Weights of a small encoder-decoder audio transcriber.
Model: encoder arch quartznet, encoder widths [192, 288, 432], decoder norm layernorm, decoder activation silu.
Data: 15625 training examples, 42.6 epochs.
Rows from block 7 of the text decoder, named by matrix and row number. Rows with one number belong to one neuron. Each number is 500 + 50 x the weight over its row's rms, rounded and kept within 0 to 999. All counts start at 0. Numbers have three digits each. After the name is the row's rms in percent of the matrix's.
# fc1: MLP up (decoder.blocks.7.mlp.fc1.weight, 512x128), inputs 0-63
# fc2: MLP down (decoder.blocks.7.mlp.fc2.weight, 128x512, transposed), outputs 0-63
fc1.31 096:446569511569488571411489475434434449498551481446557518519496444506530486476552441535541456516470554527466540557442442587509505450516469541488450575527460532466523514558434522441555483560407499
fc1.32 100:534463488501455385461461432533474467487493468514555474494631508483440445534431520484490429526499493606486521492495512486424448608440531463516446533434536543502445557496427525439512477427438552
fc1.33 099:539541521651522589385529588509460501498544534457480554453421431506498489556458549508437569474530496558561497521476498535601480430532515487497516454497544550469516481527473479395535450540469468
fc1.34 104:484460596561491539551522533552473512470502440471551561588442490526468538512482562447472583611566517453537477570503431478543470571495381550482446509494520490483487610508370548464504451447396553
fc1.35 101:538472425544589468472494328498506509505505539550544495580469480466507499480497412521523415452409477609458543522559516534491508612519527540453544525433554435552494547533531508581534463524473543
fc1.36 101:535499505471404582497532523503551556476508585492516580506524441419487454483587435493461581556510546512483485456527554583563450505436463520594493448479506546463440487490517635449525572509428531
fc1.37 097:414488490464510537438460426543564505494433450492510456536478586539496630478650538514516438494506546538515552527429583512543491462514528487552464535511457444443589437482446367488589529614428495
fc1.38 106:511528531500534452481403520519505499425465548502525549519496482541556517541496515510472430484482503417511631559550477558557446560403455454496467517422479472482538550457521471582512611508514462
fc1.39 104:446432495511513473463483497491556521445507477411494468443485501603535484496494547448547512538529454496414506590497517538531567497526546483388445499520487507488566494533514460509522512499535433
fc1.40 103:434541605518535468491553520460406531453512513492490457549495536471503484526565442487497464532542582426471462431496528450483524439529428420563513432544540457556578524463367615567580571516522521
fc1.41 090:467424404505550543472501587479503589556451503465482628436530561461503502514530432516398569482532506482540557473477558471469511375518449555600561553485558485446545539495442507543546433600523517
fc1.42 110:541561553533487536549507523513477437563545560515492526555473490640543428514515424512479546488543449465545528496553444550473460507485568443578594489433497555513513574491484528518491587541589448
fc1.43 102:473505529549512526386554501596472500567554413506517477516575477545489620375533536466627441454485432477506536534513518502577509528516435445523560515495512550519534547413542605534545425501519477
fc1.44 106:539463492535573534453447540554530473525531426520494482524489609476517482463592492519534494487478485599529441478638479504493466537528451526583464520431423535494511566517484533561561439532444452
fc1.45 095:441479469518531453546426520449550443542564513547523485515498514472565491565423454451452498562533495502609536460578488466566430439575524473471526482572464472500431608508491496526543471484556527
fc1.46 099:463473496514551422496382445460548578462510562534615498547509569422495555549463481408460448444474576460454503543484549481518478594446506485378549494535539455539461461586549518529451533507505498
fc1.47 099:485488419513450460539440486558476453609465499525464520498496504417497442527555490584459417515500515539633580420486472477525505508489545596513540579517425490504555473523581493465483432522418454
fc1.48 109:490456478448396505534407466606493493555523622532488504470480533492472474540593460511454450500477484538461481534464588495569515492504417410530495504535563461536436459430507518483461533492406512
fc1.49 103:469509457630558498458518474497438529485515549573475424481539563471418541513610498487422408555606525619587547524597516544508470551490491520468491556508541551545383458484472461617521561563485532
fc1.50 102:443522460491565397439558432523560498561500522512557499480490529448507587421532544434436479537528534559504536496510491511508425475503414448443502523407499494478549545502513476522597561598525489
fc1.51 109:469483482521494611575557557565538499496453524463471455505529598529573581490561529471456590521537489505541566492445531516572548444555441529587593529539413512448496500454466556561495519494455541
fc1.52 097:574447542469612498414494479451412479448473534559492475528500468575508395532497512485527555459556549405587519556601559491597501510434445514469438544447483467493494481487475441457555486505366498
fc1.53 099:483466595559469550544565444557498481507474537578510543493545455511571590479495421432534446428492482462567509482528513520507560509531534458437531582440526513514551483551552517552634502489541524
fc1.54 101:508549592519498520447497477426443505522503529497583599523509533488472455556544494481401492527541570535465541451560532416519480521541494477504579528537549479497564406513576557507460617557454560
fc1.55 099:488512561482585430440465583525513518497555398528548460488507537456463512466493493473512532470579517448562481406562447469475559442447453513435526574582554450532530489433470542499539555593468416
fc1.56 101:427495531566458509471479563519480605509527519489460422450610505549533483427585533534475552594514493510547476449509498504452529478458512549518503508423469525534459526557474532558483455493600463
fc1.57 102:548492431609565573507523409459507493423481489458500539456446504462521529519444485452519557487527485456581426516430557547551381523515549531403470492453471549513555430490482515472564440476400518
fc1.58 103:460554526531583450438469521426474385507538493443537502541490543507504484478585429538490481510463423561491546458498551647562382495481516554556517483489497559432480483468456474464496509502512476
fc1.59 105:563595565486437548541437524486565537483433487469531582512473531518504523439536507538477481430495503497617502480504541531500471545495436603502550588492530433484462484416606545615532425464563559
fc1.60 100:449521540485458442528597438514530567564496514450487559428533578499542449573487649456550547436525575577543473491440516561459448522530376498531377576533446520481543490508531505495466483516442545
fc1.61 098:370562428460538449555417516486549589532529536532497529534516530499512493439485533488488570487503422506507516470518453511522504450445485550491435429500562494585509426439483484516490457571523425
fc1.62 096:436418457462479540556500549529513485502497505484416482491655388472516509483615455455558592523503473512517550441461413490551620415524526501570593535452498523515446485511471459512605528500475513
fc1.63 109:542538528564521489459523483500459535513493466429421456527536582586548488511570491441519422521502528477510556483571548491454457475491490469503382472497512542433473447463526581528495544466411494
fc1.64 099:423506486595529565398458533458480544498522542539442390514460426496492507511448474502456517470618528471552458558508494547503505553442533448505498412408398396503487599537529546525482408561434585
fc1.65 102:499535594566569602508527463542547459449428465501525568428538475452483574477566555470446489503515501575523587484476463572442599552583544549454482533558482501502462530535486516512402506516567498
fc1.66 100:501411572462491508479440424534528549548440516551595503477591482504532493621549449419505444528504638520472565500500519460498543586476531497443464544530537389454430450446497503496537600536390511
fc1.67 094:549414402541469442481547451490450516476475524482475496483524517556636549561595524477493455506530420535419553565422475523492555468441516510493517505479543473494505501458476538478577434590464557
fc1.68 098:555510527546547481513463491457510463543428514537473511520495554512523488477551498547460371508544407587450541524513508448573527431548455420484543602660515433463510481482515534528362504495553572
fc1.69 072:571537549584549453516482541523592584535506495488554567438484568512549544461508589525565513502419563550545443519473434546586528510476497553471553536528490444505539472521485451567589509545615575
fc1.70 105:535457560599547511463479501445469429440489555471609546522490556468525489406495527472632512578581582578540530493560534465442464440542475430442451519495528516539503519456386564489559544520591487
fc1.71 102:499382507549570497500545565452396580508473452424476518439489550489531509467448589530488464577555495442471529471535475603450531537627506541435423463540501475522454512468554478502480494508546524
fc1.72 102:401456463495503460529468617431661518493482502495502573519440486509439547514463526525463473429508540485564451379514446483483478503493467564465527571482507401548442496515474546550531448521519460
fc1.73 097:516505479561463514525450520489610531533451524541497526508482465524488501519548479503459465507488458501447455509498470588507503563451494470440474545459319452435559580464558456420478518566524478
fc1.74 097:485472481546596497551578420399552353455503527535438497459580485497505577498475446490477498549563469507538507423478544498533494427423530561437465555512524503549513525447522475433536503487498452
fc1.75 087:489453553541434495447428446480540592485453498531515567503471540577494506625502605554551512544448474490559504522505420511577560561562548557443425426434401543516472517627543432455453472463562439
fc1.76 108:463539513513555477475425528493451462514601458486500513581521494467514536563540482592483488533416540625415480399522495545450603578465535432525427529536537545575498559405509500610440556493497490
fc2.31 097:476505514441562433509554423574477440407538472508513487450486567502514518478427520561508448460577443483533556524419508413437495429500517412550515419439648502524452383482446519512447467492463535
fc2.32 105:458503490509480562557439492465521544500519498455559581475392486445424496477472428495445552523436429444515509674480504429500449589523419543573564423513480446453501501488572489601491528532580439
fc2.33 104:470435528395418439569506517565528534531502525608501516370576484464551544449443469520519449504497513501493466524431430559394623518461477459507492539470493417528526461535446429483436550468467429
fc2.34 104:466531427469571528508488425493460505523397620461489490486519493500493507466621496478548465513408459467449503465544581493432424537473504565474516552499446405455547477416504416565514539605516486
fc2.35 099:498463491479452533502458544461523526470459492441459539411465603532501456536516536408488550497544517464477487595507496585498546483479397478452538493480484510538449530482596481502513576598385437
fc2.36 112:528545570429408491458473449527481423443509471457485406536485406463526538509534500460471452497492527541529546554504473426441490492426539547444408529463554498489597510479512427529523456451637440
fc2.37 091:497414484575487484471502531472500466493566535553453527507553512547493458488444406482489464460459468438476484439529434618561584463483423489513470514447681549475470479523604584571553495544552551
fc2.38 113:444440496499425409510471570467544543548526562572549504478485472477493481593453534521531559534534409527561417417474528466454569521550566388575531484515505512424510555546627503448416478516433488
fc2.39 110:500490567472504502510506490577534571461523574431454564501412488526524536483439551585470482515500527550566546558583483495503380463475463501442539571534428424542428429491430565486469521455518505
fc2.40 094:407582511529509530456399534541386533468523517485595560495562521508513460499476454503405398517516516509495575477494555462495441550337535523468565516487520465489493407545445550548567510526436525
fc2.41 097:506531522448512464515512420565537420451505484562485415383342475517530449543478582565529499474482518492506457511496529387461503578480512465467499513545510545513479573555511589513401492446491538
fc2.42 109:399508451447536479488437552439471566531440558530429431441533467558542419483481523619524535539479467578450488445423470492555534538467494518543462487460562462560495425551476504450501471406500518
fc2.43 103:449548507497538504520455457478518479513490551412468488534486520472565516435457609558480440463503526588509494426551512463511426416414546573433518477437439392480479478620440536511453482532520499
fc2.44 097:436532527442520524552469413477569607488512526496461507505395405477502514524377540464404448519523520463491536517423458474533509440527461521444450517505500580463451398524459481552489524475554588
fc2.45 098:447511507407444503516495491556510430464470520489466446585497567588498395431509461615558497508593463499434520485531501513557535529478430457519471521552525592422483407506541464483466479446475577
fc2.46 099:462548459480463526494587526484492456509577448557361517487429493570554498520528495553523533477525474523517506469516432527456417460524534552552583527473496482640598495462505527540530477485524513
fc2.47 090:519491546438498549527515530420430552477532528543501500479477609619438605488402520514543513569456573491439497510571516534535482532520434479516412522513604488433503509485441489589557473480565458
fc2.48 112:464533533516544536489503596478480526554577555419501609506469506462526570494540587567531574419437484525487582512660445515513516494481486528514509403529485534499494532501531548530552449363476503
fc2.49 095:537472483396548464510409507398566489447521478420576539504495530491444499560450406563520539546440541467510477561435507382537555526514502425495474466576527434454537546562473464430482519514455554
fc2.50 103:500496448418393577577449538591574526386548450465508503466480464523420520521545541568514516470504607452495430503455472498436529527541537493498561535481503509611434455567522543492433488510520523
fc2.51 105:491515453413531482470390487540475512493412446503477418471419531434563449616474473489565455470498486510499487565484538402555475517457550469491514473470593416574492438495542365528547455527552475
fc2.52 105:476601401505465566541554592525530528539554512419487493490518398398509543515450558535481659514407430532509511560451521454501454505557437546499499528527494583465591529523482472534469451531559541
fc2.53 101:568529481447445438487451564483523507522526474551467451505535521536525366478527552579558572475488500511459545545481547489521431540578524587498544548552469495506542556528532456538488460497438494
fc2.54 100:441525504502556500482429576449528586491477547448498504461575530555471488612506506543476554423424441489555438445516554536609470562523580504449500470436497526533602472459532487439403437490508458
fc2.55 107:492448521495530439461589445496532539514429525539504484431520452405449531530588576524495560489499540455540428405473445436492426554528543560448474409424502450417583545590574512551547528470421531
fc2.56 111:616592474430417524583590553477451502460553579488401415550539530513480508518511443542538451405482413488447454563493475392461534549569467454488536488525497391523475503488491533441482511522517528
fc2.57 109:438544591400520487562570648635488478459432552649530449502492467562458498499391572458445455503437474531453491457443466518464513519606515517505526550464502520485523488512517530533434528501496579
fc2.58 094:435482467451529481487466486577537529514468451549543480506523486538421460522494556457532419467477555447492476527460518433493550556574428443454508379528537508557502530472477459531463500506459425
fc2.59 110:426455485542456405524497419529581496455591564509526516465406406486421491530469421430543552553535516496495509574533445513489552459464551469572489452506606509540516474579486465561404488503421462
fc2.60 106:516492431522515517466464453597509507516466507510501554574401503598500514485495571553535535496469434411450406535490530568539532435408510492473520483478469502499502472504472488566530426479550474
fc2.61 097:501505560506384535551601430544566448561541508469445567461457495443545452506527503484531574466443524584532558424420527461500559476528526507493584510482474495405499449450470491453520516541526495
fc2.62 096:551573588482375507408485461564412504444501551530477526559477553489572520567491561623560454538530501503483551497479530488553537515528510442465501461550456509544511503598467601494464489498537621
fc2.63 100:582589527395510547493464498531482518603494521506478587515476472422468557490502574464477543535499539466417435511524456524508427450453420450475503515466509543478527454537470501430592575587520490
fc2.64 102:543541472485440549551448507548506418578435460498530585551549497578479445415586514530503562577501517524559484449522386506502534530485507546541409550471522551470542541515507443525519495485482488
fc2.65 096:516395544525434446491520537518493579587511445426499460615466455503487411443492490536500566434524526520478418501428634480464467619425485502468553435508499502613606551518525546415608455532421475
fc2.66 096:474523460527411525540461493499417474480468402483490489515461548532415443406588417597478458463590451528493591549495494556481443446460494487471577511532548579510459476491528487472465469462623477
fc2.67 097:540529518474491477544544458567555456462533502500570484409460470477435455492401521576582542546491492492478446474451490422473478490501488451535559560500507442473560461687534530539399580476548440
fc2.68 090:435537465528443505492529490484522596534444515496481503504479493572502484540402592473599580439452614504515498479473599480400458615483507484430454443459496510513524539515565473482511521482419400
fc2.69 074:420459506589565575431537526500416560515496437488516515598489546591535497513474423453443452504602500498508598440507596565519518503505437458574540485529597552498422465451495571494503485489461525
fc2.70 096:363567492479534496433554518592535426521493383463525544466539591530462502599420495469428553492486430481531541456469493483557477572554493484496513473559472444621579530555518450481508536462493377
fc2.71 103:488458509491415505464431466522474437583508616468518468558499469405507486519440551454516539495499378510575476585591481460428494428386468496517508523520484520432450520526497533443524525505476461
fc2.72 101:512521549485413490391459435465460381497569588448424476468589417469527451523491506567484490512463534537465545551521539536480516539537426422470515459509503491472577548458497466478409481490477482
fc2.73 091:492488533539525488443517615471483431490606452507573546495503616506564495499540454434493409458545509499431601493471579515516436474513523483513520458480615430509475481506418404514527504536523550
fc2.74 108:506582438433446484538406528589556397622487491449486503425587513498405469531473538473464537473476488463492500505532486481475601490531513389570569451464447548504626518480577494449474509532595507
fc2.75 080:472530496598542550440507526548462504541484473471544502570490586474548504436449398403452455491540548537513571402562613589493500526404397504587491532537555525501471466356473523514496565467460489
fc2.76 103:483523560499521514512554529466532401519457542548563519485437550532445523439615480439504461390542443398559505488508509450524402465442486575487552444444406523452518404502536482501526489571492494