config.toml
encoder_depths = [4, 8, 4]
decoder_connector = "mlp"
optimizer = "soap"
precondition_frequency = 10
batch_size = 128
Rows from block 3 of the text decoder, named by matrix and row number. Rows with one number belong to one neuron. Each number is 128 + 32 x the weight over its row's rms, rounded and kept within 0 to 255. All counts start at 0. Numbers have three digits each. After the name is the row's rms in percent of the matrix's.
# fc1: MLP up (decoder.blocks.3.mlp.fc1.weight, 512x128), inputs 64-127
# fc2: MLP down (decoder.blocks.3.mlp.fc2.weight, 128x512, transposed), outputs 64-127
fc1.267 104:119100076198188188141089129110128101092105179098164075108178150108126104117081105131144095123100125202131055110144178122125149113127135126165109149155090071099090114138117120083152132132128141
fc2.267 099:152135104150086122149163104096114152140129092128077134190074126095099157173103124196129148135163197103106180132109100104114122130113088165081145117168153167152182086101141113189131071152165171
fc1.268 099:162089131135108110156143126156125100131153110124131105133080135076071123077120089073086152169159133159123113158077159191201118145074193113179106133164161136128157085153137120139128177076143161
fc2.268 096:108147086131119153119084109114126146151105139131183153119144117192100088089141161120132115117118170144163111147158056181091139164155065104074187106109141150084128117105114154084084073131076083
fc1.269 093:083143093209105092144160060129081077172118136128129092119105159150158095162109127085146114129102123089130172107123139103162098172093112137173083119157138139130071134107109174228103177150162169
fc2.269 080:154134101116158108131149172165118142128106137115086101145191096119144141093176131148148126126122140126110120089159165118110148192165110175106173149126111128120116157121202096074134086128076045
fc1.270 095:172142131110122114142120157121104119119107140123103073165129143186155079155089156130159126119093044199074082144084093170140112159159125102105153090143160103141096132126065140076154180146153116
fc2.270 101:148114084186099154097196056168106178146123135190079111104101177148100119173103226136115167135149209090177155101159131136112137070101116106142101159122190128089089104063178136110130079118119134
fc1.271 108:117159195153108129132100124120095073116114124095121175183155115168175115135136135121095113214137087184146163121148179123142134115111126133158046138181096119137117059143093120158082085052112144
fc2.271 110:066113079147134105159166154152088213125151165184158150155058152117147085100119146035133127162176102075122155150123133108113084155159100103115168138109139137108149137155108149101085148154152085
fc1.272 100:095114163128089038159117148143114149104128117079131169100140144130156119118132099144075155162080174146064134184086146069145126193123164160109127080114128121130099091070151079054091141131118175
fc2.272 120:069160149146154087158191115090095127138127145145143105099159143050098092115104123129155152154150136091156127080160109097080130134092085128125166148168150180092114167165115110127177044108150142
fc1.273 092:133133122140110161109170126084096175158137129136147102151140107159142178100118158126174118111090115098160100148164173087086121105153183116128167150087087124107153159115159172098115130089174187
fc2.273 101:116142183114126125160131117154201080087119118129155098092097163078163128113143096122075157127184162134069125148134100100123099113052122122138133149195117090151192076123111146147113190212121149
fc1.274 098:076121109167105098149155112191050138087151110096110102144095158072123060121082131139123131166139139106116127112082152177115117166126152124110067144167153110121190133118142155114066177125117116
fc2.274 100:120151068078160084095133153094154147121128116161194115134145129170115210162091150101167175084144159152130067155119150107106153141126093148099180103113106129143100120131101083093112113147111149
fc1.275 106:081132049146165154142108128156094102060108124158115096141104124191129120139090098091142088123097172144156160117128169134143071111076158101074141090174119125156134093120159099104152108144142122
fc2.275 106:110153204114126140093175112164136216107105068092130147103107199099098135117155100136125092145097128085151056111061203112167145158138148155126127165155098140099123131144130166152083145106134147
fc1.276 113:079160113141107176114135075107095115177197100158128140163173188155102020122141102093134143124110115093165130154128131102136127163182147100110109155161195123162114141173101152124089118150058165
fc2.276 103:142145122128138076166155151104082127107112109121113157122065138071149180135114174114152132155102202104140114147125141179083162095052158126110135168096084098066168125087075099147133117132161120
fc1.277 098:170107135047131144138124057044137139138153124142144110138109139186127112173167147117202075134108188111174133121117162119152112147106129142112165198181105046082125069121118112084124108127103067
fc2.277 098:087135138120102113139159144192150108160115099146080137141070121060103085147082157152131153135122125106105136106137096088109213136119068107127113119179136145147150140085182108168160172167103153
fc1.278 086:110095162158181081139093106165112148129135153151138158196085122168097151135125172155128128124168175111150158130149083181161150116113101100147101154147113131089138118090102146113080135097064110
fc2.278 093:148158136145069146119140076121227127163128170105133108144144194169155054128056136127136152116114138154159143131093111119176116138153091122113102136096117195114140187205124130114180190112162181
fc1.279 099:082088123107153221161034106119109095072123153154174122157122168165151166147178135096135078139139125132115054163094175168187105100148154063162115140118151124114138117151145111108135105193145117
fc2.279 096:156139168163118082165133165119135130167176143143144146144155130111111148089166120193159146142106167112151080111122090113178152119094082116095112155124102177153125095163133137170130126050129163
fc1.280 096:112143154146094090103089203068108056169088170193132119106108100200109088128123167066151117173099134141113113085135078155149126150123135124161134090144119147119143134114134105165145150131135129
fc2.280 107:089132102139129160107091140097098139172075131185140127157153145167149153142128091131069099146119152111141134122171123147105085164132120167142121065153162087146153089178126130137121092069150156
fc1.281 087:153111119142130054106135133082100124152159110141127102176135134173141162129136109088101133059112140165163132131118114077101119119131162132162147190156117107030110131098161122153070123183100110
fc2.281 080:138092077080109092125156156167084129113105161127110143096118085128105099128146149184178126154060124126114113116098125149114104160143081101087119081125141091101192130131169104114095142118102060
fc1.282 114:170166176091097082106075062145071139171111090137097146152162117138147136134108112152113151121144065052078098117143110107165145153181136143093073144101187073055132134133082103163120130094103122
fc2.282 114:101155117145151145153131151124107163132136175123176133061123098139105140110162150155102070123046131185064163120120149167081124145099072120165174106161041154130112127082152117118181144199153197
fc1.283 101:110081155172128188124147113118137120177102082146131161128072157160152142094149122113121172108151159130140121138058127126119182111102135150081136129100128121151101111140160083129122219023121130
fc2.283 100:132138126114082160117159116117061163154121084130160167197146166156115109125141079097127108089134140157085110134141166133132120148146129084106140131152122140133080155099033174115173173182080164
fc1.284 096:113174131094106125062066101123090090132090104134136123158103078158075161135109092167133100115131162183106153090131114167148154104142172093085103086086104129142115104120086147121090132121087105
fc2.284 107:131152182169115134140135138146130143139124099090151121100189162128103128117149106167145063114150111086119160156133119123106131052125192106100146195112129154091078148154117093116139200040085135
fc1.285 093:102109146108153147110130139107080137125089130127185143138144126162162180118149104133130124124121189123096093108188125155089173130085152132135040099132123163125050142142165114078136177157171074
fc2.285 106:094122156125129152160138090092174104129156130094071116146146103083145193163109063085098127068125100128138098156121090205064110123107145111087125083143146087123143145059107176169139156122069132
fc1.286 096:128183061081105029120086117116135150096172168099100061173148128125115167147115105169111094101107089169167100131137166121151182117173156104169126121106173170118119148126132131165181112133100176
fc2.286 097:113113132146088184154098112166100170130111054088176203099106174153246087132103125125124089121139120098134098127149121100110088098114149140144076141115068111170082140059135117139115140152192121
fc1.287 103:127115080108111091091170128146177188121105170174145088112125136126163172104081081123155160104088134130126144163144120115124165187122107186116131098204124096147093124149148125049138137185164181
fc2.287 103:156132161085110123147076110124048111127168118208177073149131150110149095135073122116092105101160118128173110164141090128129137100159121091178107161155148192131151135101137103088167125119138087
fc1.288 116:130168105168115069110148115075150134124137105164157117115148160111105131138146098131138190149115158095125101119093158164151025146102131129146162143111048113123128134099135160067078128129099093
fc2.288 089:108170108113120108139124141178104158141110172062137155117091111121132145145141163140106135135120115080137093099193120097132130104154127134091105107188196124163091139182101126200127128098131166
fc1.289 100:101101178116114128076072129152102127117186130136083128140158067099072133148057155125094191114122131126080095141111112154174147170120146135151018098157076131161129098128170139125123157168093083
fc2.289 099:155131113100126131115128151137169141127126166113160099091164216125172104163179142127161172155095134127125127145120078090112097155133211185096129092118131098099141159170098178090108109073104229
fc1.290 097:077122144182161127134100163124170121114121139151127137132087163154128154131155120187115104165106140143108191063184142114125132143177131108127132108120124101098072088131142147132096143067129184
fc2.290 100:126138142101080201093215088152079127079154092146131151142139087061127065141104153091130096138119135116165129177083146121114121082125070094143168194123175118121141158135103117075166148125136131
fc1.291 085:141116127158152152117082110091139153140100150113156100175154148134127118112117096102066125098094089181178114115061193128130121169168094168155150160178136162099114155113124135124158175103061146
fc2.291 081:117122053100131078133147151170127133117134178168086108128070098106098103145155169176177139138115183132085116173168167149087127089119126093103136112112164100136152136106133169093137087125141098
fc1.292 107:108089121113090083161152070110139128112120155146129114087063091123109107152117150111159114137072132157172127178117159089137175114190068178109171128120164096105101117219085185156154123146132093
fc2.292 096:129160097135189127088099159108107182127197051157082111154110128134132136100098099140125112148181149110127129170146090122148102124157151119175079089142107157145192110109115062165197117168150129
fc1.293 091:130166176146134127143075066089069136147106096080108139123105093096200106132143156132119112107128094129123143220122157114132152123185071135092223141117091183144121126144154156123178114124088076
fc2.293 081:106068103121150109106149156162125147105173104144105144151118138169126146150165177146180135165121144120108144087138123116210166139173156146191126158102169055131142176121168148124094095139170126
fc1.294 096:148166126067095116118150109190110169157114166124139137150101087154107123101118072073089132148103101161084073145087156138107091131113152131138130180137123133146165178080211146127126143157117108
fc2.294 082:105129128150183136139155130144146161108191165138111118093107136154136122142114125207149180107130096095086125094114162137072194067146086190150109130138173083110106106093129093100092137108122142
fc1.295 099:092043162129134170092126164105102160142149156121164149193167047137128091134146128146201162110131182185096121091129158144120145108109089153052128105156118168162161130131133124120183114120050122
fc2.295 104:092099141131113136134114187149167097081093095085102113094111133153177077047158122139036089129057122063111130122111100159138125137130197106075110105157157153083142160179139158113105111142144112
fc1.296 097:111140137095101178103144142144146130114112124147132052137097134149114132129196102111181168128137178154166161140116166159160168120113136141123149103171139124141126092199134131084073078106136124
fc2.296 104:083110091107112167059159168136132163129168094136185166118165116082123169143067146140091103090117105083153142114146069057167089157151097147151162158150106176148095152100095172175133171175104130
fc1.297 102:128159101155189144222119119125131128163087125115125123178106107114164155133163097192160128113119129131146227109107140131166163158163064130110135179139123103157158181129064174085051160109115145
fc2.297 103:170109152148116129150143161155122156094135129096156093117103122088158107119132120106103144178085172142171095141089075161121098178150135150176122079126104151088129139126133100146090200151132123
fc1.298 101:123155166131162148134120120121089140123172093102119157153174153116093102131132122151160173135115154101113182107138114126133150092120119111122121145125136141115175160157117104075124140148168160
fc2.298 113:119132142128192099134101140097124140125041144123128120101176124167124132084167138082151154140122088090057114129151104157160113114128160093221083106112168061130079169116118119155111179147161181
fc1.299 079:079122122180151156081128131138061161124167088049166135067084193110122183143070140109112155136105153145187120110128127135108146093128076107120055169124122096120125155159172152137136128131131102
fc2.299 073:144125120118112096120123107202081159069132158155110131139143053145140090126178134141191126126131106121085165142142127187161161166170126127144149147132170117110091152106152119110141137104156095
fc1.300 102:180148100112123181184148120111161048137138137170170137137140160153091104108141184105110151108069139171194142151136151109131115188168107165150178177115094126108092141132117101112090093121133186
fc2.300 114:141121147154125132156171161159130170095081096125101154197114096090188149092133144143109091128135137092076125139078069086141080182107148154184110137132127155106133100138099163173154176125127136
fc1.301 098:132099118124149099054132126149142113094120123083114149114127176180120143103132137157173183125121144109203145152150185101177113130125120154199182075175119128072125132138163128124133167182130166
fc2.301 103:154156161118113112142120133094142100164111086176099152092126091101128187119112073090127117155166094151138138106091147100119099145111177120094104141132134111185144059136039086117138132096181062
fc1.302 101:167102128137117161161164141118155155140173179115125136097149098104155136101148158133097133099104112103197120126136123078064071153230108086126185150068044145131135177120120213090141141107077110
fc2.302 105:110153147119067104129123152086188104119105125099162125100055116188125103156123097162085186173176159115087116148159089168136077156129126095139093116112174090125159114134126151127162090199179129
fc1.303 102:091120115173103106097123070122101166152101154075140130193162101142081107026114152155153124097135136113101055084141156136152119085158126128132114115104130106114174147155092147102089125121136141
fc2.303 098:123133198159160151181144171113126149125107122105056082052154164132159167133153124127147192161157119150098143166162159090104118108154110115135127109148054134160105106098135110159081187132117171
fc1.304 103:084155112138136167171141112103097037097063158118113114178136099072128072111130158101136149155142205079140156126148145099163109154116141098046103111135195126154095167150090126129083098173115134
fc2.304 110:151141162152119118034145124069137158119133090167155124087151143150168192122144174152125118139113131132107144160110130115075162148143130169131158101124120111153154138125120069188097127107071113
fc1.305 093:158073122180059122126120129120125160122064173105128119183135100140155034110158059144100088127145165132090123147160115103146142166105175108157099127049147109106118134218124079098139114163150127
fc2.305 101:146120185176174092152106158119158149196115118126112130136146155114155115115084128147115165162127086168128123163189080138085147109130155132120086115127100203148072093126149160139104117119091195
fc1.306 089:079146115207101127119096105117112114059144189100109176135148119120141140087140109138113130194155192134140152128173134146113126157112086128152178150118130115129194126158100148121137178154181172
fc2.306 093:144187122075168180088185160084136106114123094120173198151145147134114125180108123097164178192133135133182096127115117133160121157112142151107191123051134148176111122133114122133189129132128141
fc1.307 092:130141144084079077127107149059104103092176103117178098122112178111147111115115152109168062089111094121113190101115102094129096151202104089089167101080046114149105170163114100132183150169099117
fc2.307 102:119119174189116163131125094130160140094062104179124103103092142118157152116150146094065114153131163120155137162127199126044110098095143181161092146125095107164079094117160122135141144113176155
fc1.308 097:136185168122111186084088122085110130142086137130105135124110102119108121166117145145229151152108170163120150122151133126095143195149110120193117104135130135088096100242125141089164153138171151
fc2.308 103:138138121100125086102134125100103079178139115154100139163196076128110171090204075124120129136127167137158119134158098124196111153128114193096077134169145129148196113100114104141117096070138131
fc1.309 096:120175081173154173159156119145115051090142081129106132212109106108068119047114157089104182130139132165100110084113164125154147124135129085176149136096121159141087088153121151123108188177052117
fc2.309 107:163128166195151154135164106095128127146127077145171121111178176139154190099128108083119158070114111129171097142102162068127142148120102129122133139140097209108082111145125081140155140124098178
fc1.310 104:087108102181119089182079213134112119116091138069139129133093123072042140131123085144134128088121127081130134132126123157129143156129112179105146110142125146127130137144107158142168157082113132
fc2.310 102:129097118140108202098114114098137116116133130086070099076145135111189123135129097089118097112137161077180095131053162074147094123086064138149071149141132192139133136157071156154117096128149144
fc1.311 103:109081115076089109139101127145116140124126136115100122120143086177118136143147125140090132147110136185131183103125150077134164173113127184104141087118083117118134107102109176110090169057192078
fc2.311 106:154136121101180125181166169128158057082132098158111155130117176062095138168097166109171063091152060090162117142122134142133164081085146109132128168171126134101091138101142122142127122105144145
fc1.312 103:143145156208201193134139180129126122108143087104137104106115155164109147138102088142148146127055108138183181106120145123188117117106127063175127151189084104117117179085104101045137146167145116
fc2.312 103:103096141128123109154148101099159121118170091163132153156095122156167111121136104111167122113177144135093060182127138107102106131071208144082122202097092183146112075136082175171122148146186136
fc1.313 104:117142170146106129188148125143066110089135107161120145116187086183116147124094142131125079143107098077145117107117126105150152115139155126134177215159142160086125126078167089190152087170097082
fc2.313 100:116098086096121142096109147113113139110115075108104124109094098163142109203145099124125121162154083136176141061141019137104127164167151153099144156146074166160129103145147136146104113129136204